Rows from block 5 of the encoder of a small masked image model, named by matrix and row number. Rows with one number belong to one neuron. Each number is 500 + 40 x the weight over its row's rms, rounded and kept within 0 to 999. All counts start at 0. Numbers have three digits each. After the name is the row's rms in percent of the matrix's.
After each neuron's rows are labels from the 100 images, of 14976, where the neuron reaches its highest value: "responds to" is what is common among them; "patch colour" is the nearest of a few named colours to the mean colour under the peak. Only what is clearly more common there than usual is listed. The data: microscope photos of single blood and bone marrow cells. In brackets: how many of the 100.
# fc1: MLP up (encoder.blocks.5.mlp.fc1.weight, 640x160), inputs 80-159
# fc2: MLP down (encoder.blocks.5.mlp.fc2.weight, 160x640, transposed), outputs 80-159

fc1.249 089:533498534557512466474474550465509455541448515442496478518468569523545562456518505479524493468461512550492516513434481521520475516519557554526490461461554572575431517459505508474559573550472514471480440498466506457457499455493443465543489439
fc2.249 078:457521499477459511547486474474505474497581472497504497485496553426533463575487511558523480509505435498518453517488552544531479479445507452580522467509459526494519491484498496453452468472505540597477554540497424452521498451482559462461478452
responds to: cell type: plasma cell (25)
patch colour: blue (52)

fc1.536 109:478548585468558536500513526448438464508547552497551506481535518459459513517506495490552520509469531524467544457369506408493456485528556459505464517494456526459528510490443518463496573520443510554484529501443555554470573494517543498477535515
fc2.536 122:561468473507444500508551558465451515448478477539460461464562486508482474492409500512489534495481448463424431540602544490539517498507415556465536487567498476565508511516580473516520519526527532512543530490534485462484506572494475489534516453
responds to: cell type: lymphocyte (40); smear: peripheral blood (36)
patch colour: purple (54)

fc1.421 107:450469532581513518422535503466522472445490564561577457515451475481491523492510499514517547517475515504515521570546486501465466478493566501522503466502464526532553512423479485482517441513494474502417506463482481548438573515498497550511499470
fc2.421 097:558484472443465571483443530550507473508564450410485490513498545520487520467478515517427467434585472549478422487475499496495535535474478478537495511540469460517469499532521545461439458455512534538520469580553536467473487461469509484408463504
responds to: cell type: promyelocyte (25)
patch colour: purple (52)

fc1.613 112:493518462534480465529515521491518550555422502516466499448490458521533447452474542426429479473521588533529453467525530448545488500473491516465496470566458551506488503467429534503481463489548527512461448485535473427488486549497484590550498440
fc2.613 119:507501520428561580469522543511514497510586482556507518481483539493529480495519398578468498478485542463448535430415512532462503509548572473536495479534554504452487517581497536452505611502522528462512510489508474540479548518510539502457497466
responds to: cell type: segmented neutrophil (60)
patch colour: purple (77)

fc1.493 094:458469482544493421496486493446540527482521563455518488543511490518535474466453563490426546505483396543546498424502516545507468512432532463441475431519550485473461530545609511470502508540509516517440530522568544453559426468464435499519547423
fc2.493 097:514549517515498495510517561467487505499497510545536518492426518417450545531507528537559509534497563444493492515494457490535494441494478493501489532474478495552444482435446486471493537515485530560549476556538528501492562471522497447459438580
responds to: cell type: promyelocyte (34)
patch colour: purple (56)

fc1.467 110:524504534556407436438462563466539560476442408411414478461521487453530472487441435475479480465492505464454545457490487548483552506516509508526578596564556455566546469504586484515548556454525486525531561539471491524463464480540522416520472524
fc2.467 100:531511477470523509499508450454534469495561535537521495542416577522521511538605603529519511563489521529600399466492474509508404518538485498441465437478481563490507471537441489471485477523499575498561491461525455445549499493467479499440437494
responds to: cell type: artefact (29)
patch colour: white (44)

fc1.154 110:486497492504541524542548466524553449438533515463435500462486519525486504543515530498504501518562546483478501459519494509552468469531539508543404533513526482435511515496578485492497515567505487540507492509544500472520522515506423464455485479
fc2.154 116:483496517474527501488462503509419497494477444523533544511496547484536577506446428506432473526529510504488467467505469465500577527514416478466511464519455479558484560536420470528520485549591509451493456495424479526479398539465537484527575461
responds to: smear: peripheral blood (68); cell type: segmented neutrophil (41)
patch colour: pink (81)

fc1.363 106:518571580607479548556511467489476497566502515512475602550525471568498512453559543556491424441477445461515529497526550451471593521528517557489535519505544510486488513522452528518565473500495522475510433587532510431429497619498466460444474468
fc2.363 092:449486478431450470474531501448544511520579501531514436466522498431441535583474450443522514564444536500508511506443492538488482495497502501522561429537547513424545458504569461486523446510481485530536569507452497509501452485503552457556403501
responds to: smear: peripheral blood (83); cell type: segmented neutrophil (45)
patch colour: pink (89)

fc1.47 109:530448450507471516509417533479485445562445571440472483479476508475493495442548561546523416484466502468461527513475526455473547560509499505466492521504523516486473514427507492515531491474560438553471491535508503489536523552503509544535512521
fc2.47 102:494527554520544495525554490429492477518558496546467499510545513442487539564520452468517523518390497447558570479424518575546480501499522498556455404432520550449461475637490446484460477538444501491474532503491448497493463506494497457454454450
responds to: cell type: segmented neutrophil (49)
patch colour: purple (87)

fc1.189 093:502520548521520470451446483459512517493511483416523503533489527480512509455558525497535490529508540481512486446479473506479538456576526506540476549470453571534491495513551512538547439479510484511521530491558490540500557607529552461534560521
fc2.189 096:501537441526464494516558515507437519520506402543511545525494506452442518575487546428467502465405455505455483437492501487537430554466425516521509399493528474484525505477537516426501492543498589544437485466483509499484487457488568517438448452
responds to: smear: peripheral blood (96)
patch colour: pink (90)

fc1.12 091:483488478512528558507507551451478435465466521393389513435486560571495490525470459430543512489542500490456481515536530512450482478544490459511525591472547570494517489515578530422463499512479539513532503567442518472426515520538452458512531483
fc2.12 091:562496491552445497487484460486526529544573515584541513502506492479543501456457457521460522546442507503498478514550461533522517482463542530505440428489453521524567519528402458570478540596479490450455509457506479482489495529517537434504465545
responds to: smear: peripheral blood (68)
patch colour: pink (64)

fc1.213 114:522476433515432443550477500534469509485454501481440520580459482465502529523499481458500454537520407554488505536528542411485546499533545503433529576502464498550546554521477486465585517480466528560547496456537538440504508563487557500547490539
fc2.213 099:446559532482467585466529534501475475491543494501561472469452570514419492476417513597584524555482511504527483492418474568511479540487493474603500457546531524523486435470549400488477464503462498487500506534507504455521487512469535483501450490
responds to: cell type: erythroblast (52)
patch colour: blue (50); purple (44)

fc1.356 104:487534481444461479540443527534532467513540533519475484507492553481541467543539486511535476459488520501455572488532515483458550514521543532560452542469579515568501517456498497539486492516385454489557495500563434569516589496549460574507472480
fc2.356 110:492427490533487544505562552505415479523506461479523463531502477480434495483417526507543511549524442503412447482449516542516459532510469430510504474509496509522536528517532492490503519383474503556425497542468448459505478513479597410458553496
responds to: cell type: erythroblast (59)
patch colour: purple (43); blue (39)

fc1.175 097:446528497467488517492455466583549484547510543519491501510476592498567455472528438517480463504474522590520408515504506534488531487559519573484446534496474546459483465506505507434491495501539471434532508490489456605493540578503474566453517484
fc2.175 101:518505494476468547458473524461385548474488501588479511515506484532472532531474517529508520532570531460480511531507552430554498551491460469508540488545480551508420482505453520548463529488482503584575509534539563414503498479549447509581578502
responds to: cell type: segmented neutrophil (86); smear: peripheral blood (70)
patch colour: purple (69)

fc1.218 109:486482515525503547461525487470460506487465598550456513528486535442485541464495524548475478484601486549542498476506386470447621608537482531547505537451565501475542517548509503549469471551582494492522536483523491412528447492445506486483537512
fc2.218 110:541502524505476368528496484514493513472557482476524505438444509516491537478454513483532479553419526491444492506437505561484509466486432450476549510571579550445491474510532436534469510560415505498485484519499479506445477583499460540483460431
responds to: cell type: segmented neutrophil (44)
patch colour: pink (56)

fc1.58 094:421493483523532514544465518496506510521575491494487466514541515509579513538554455446415552466487513467554459519465503524429599482542484530499427474510522474470544456480462578510507449606473423542476491589534475490512436507448540473490453489
fc2.58 106:555509532443573517498479492596472493458512510489440462541443514474530481477411482539543475514431510479485505476474503498483410547469530443496536464479593490521502551435554451527486471430543522475504510451447505517446580518555524572525530503
responds to: cell type: promyelocyte (35)
patch colour: blue (29)

fc1.451 119:467447471477530547564532529526539533531512502519535510472464470455509446483492487507415516520540529471566482499426511460552487562517567503474430472525539422551480524476563530480478437515497488446488465504548470530494526430506530618541491408
fc2.451 102:518563518517511471504543521496460522487523477482491454530469478509488507508464566444518498539529455518497480496482558517552472524516473412493543474532513586423512436526402443540511485485506517555513462566473453447516435480452458455531508495
responds to: cell type: artefact (27)
patch colour: purple (65)

fc1.223 109:528470518477531550451543543524460443444475456513452473524466477416554511495524480489514476522518465519518490470539491451530499441551539430444474494584465477466504515419516438461447522553461453544471493545517581615531547550522470551505491495
fc2.223 102:559547555510464491488534474444491495541538433489567566486482521428400515506448511542500529413487489497487457506492494441478452598483489496494439487484512490534449454583494582490505424450520528550535482525478470439553452481501512496526479449
responds to: smear: peripheral blood (67); cell type: eosinophil (44)
patch colour: purple (44)

fc1.179 064:424466549474467508527519574515475495501452471475529378459483523483566501532559533470512503506502545567419466571452568509436464458479552588535476464516448455528490504473523453551509514575512600520511508479534456523482570489523531532536518453
fc2.179 084:479517472537499478520567489480507518565554476481544546489486541424469494541519490522507512556414505514508469503452506552540458526546543498531490504462560523481473448530523470418489515556491521534466530550515428475532494506461578429473415448
responds to: cell type: promyelocyte (26)
patch colour: blue (59)

fc1.276 100:504500520504506417510583506445506540526522499511504458568518478503500471511467584628498488522419559478522545461503431569503486475386451432491551518475503467546493515615509479448488558455506515523477481549462551457484526438533511483482527517
fc2.276 101:483480449526550529521429493513477462481443486464449464451522486434510467518563509478511510511467549498487531503472491531521585477514445623463460478527500536489517456504467473489516576481490547580452526563519421551560540446479492516525537458
responds to: smear: peripheral blood (51); cell type: segmented neutrophil (45)
patch colour: pink (66)

fc1.259 102:421507469490512448520502470471523552460483411463494505504539504467496495512476497505445467493570403528542501533474541519507531435562501478464568514462525488487463526551499522474510517561526523502489557526464490551508523535545536461492465514
fc2.259 103:462479505530441524521484506458420428514564400572541474544527546532425490507550427478518537492445465481453538370534516520515471466468470540513487457540493507544510527450535429471515481408474537462500531493516499439482544542567495503493408496
responds to: cell type: blast (34)
patch colour: purple (53); blue (47)

fc1.250 108:524534436463502506486489541541451500497518488535520576476480492401527506523471507491546475517516503448521559509552554486494521494553541496456483459427441507480521573549512464553564448540476509493507501505468480501493529468556558482574463553
fc2.250 096:494460474525490526517582482517477478508549493491508536520448548466424475524477503547538472516427473473420476480482504544513525539494442547547500532490505529510503455472519473402453578502486502525489510528461406502556431534471571452453451469
responds to: cell type: erythroblast (85)
patch colour: brown (36); blue (30)

fc1.61 124:483551514546543479512436519501452461555471533562514544493528498524537474490496521563441531463476546516502477508542508454516594544514531466515462471429503441479516532464461492548441440455498527480496490504524481439543467556447463571513543367
fc2.61 121:484528546418534544446483519561513540555558461529419533437485526461500488461468492498507450570505504539497477445426470479466511477524518405479519483522494565521486476518502489548518541605524473528422492519470467555553494491544442519524456478
responds to: cell type: segmented neutrophil (75)
patch colour: purple (63)

fc1.344 115:521537593485495581422517495491537415542515520460533479526512424461524470494494481515540516527523541517411473441464500486486450493536512470616523504504468475444408507494491537527482524479471454505473503529561544478534562519527430498495514529
fc2.344 111:509542433486508452615511503480419606472493478482510584484471559492458466504511526481490521464422433490532447500512525511527452521486520535518478512523551553591511518458553485522507514551507530533532538497518394504504498464456602421441468496
responds to: smear: peripheral blood (100)
patch colour: pink (100)

fc1.52 105:518453510485494486542422524530459485438501516452491518505524527463516545463528470491501466431500525477486528429492441462468527454550483522477474462479447527463516488476499494469446544478442450528549450469505455517464540463509532433522512506
fc2.52 100:489455523527544535526512488481468546556425456501513525516482427512498505521498446491508518501482428505474481528517536568537472515462475494566494536521535488472447520416505490480533436495560518561514475573486448428462529478477521515467525443
responds to: cell type: plasma cell (44)
patch colour: blue (30)

fc1.7 102:447516573513513559507530438537494545437497438533504512495482556489482562545484465500533526465537443430584438478506487507469579489486509495507484561522484482478536491499516536525534448540533503479495563517564467521489568474446502483447465485
fc2.7 110:537546438451496487560512548542382476487545516460490486461466464524575484464515484522544496523467546447452494463464523517461461532534431489503505552530602537517494528451493475534442531465453528567543470494540559477496456515556532500471561542
responds to: cell type: blast (30)
patch colour: purple (68); blue (31)

fc1.579 116:497436443451438507504480472483550550555469489505503572462488542449497516471480563456541532565552443519470501482499442546549510523509522474543563582448520507423529503538450510558457534574458487513445538469451491467498510512488516494482439525
fc2.579 118:405494548510482538537501487475468459449467501572539529465539493487467471524530428450545482533455565549503460498478504518497469547541446478574526499538470539525520452531517505501552520552568530476512463483470445565457478570457463441490477429
responds to: cell type: segmented neutrophil (68)
patch colour: purple (57)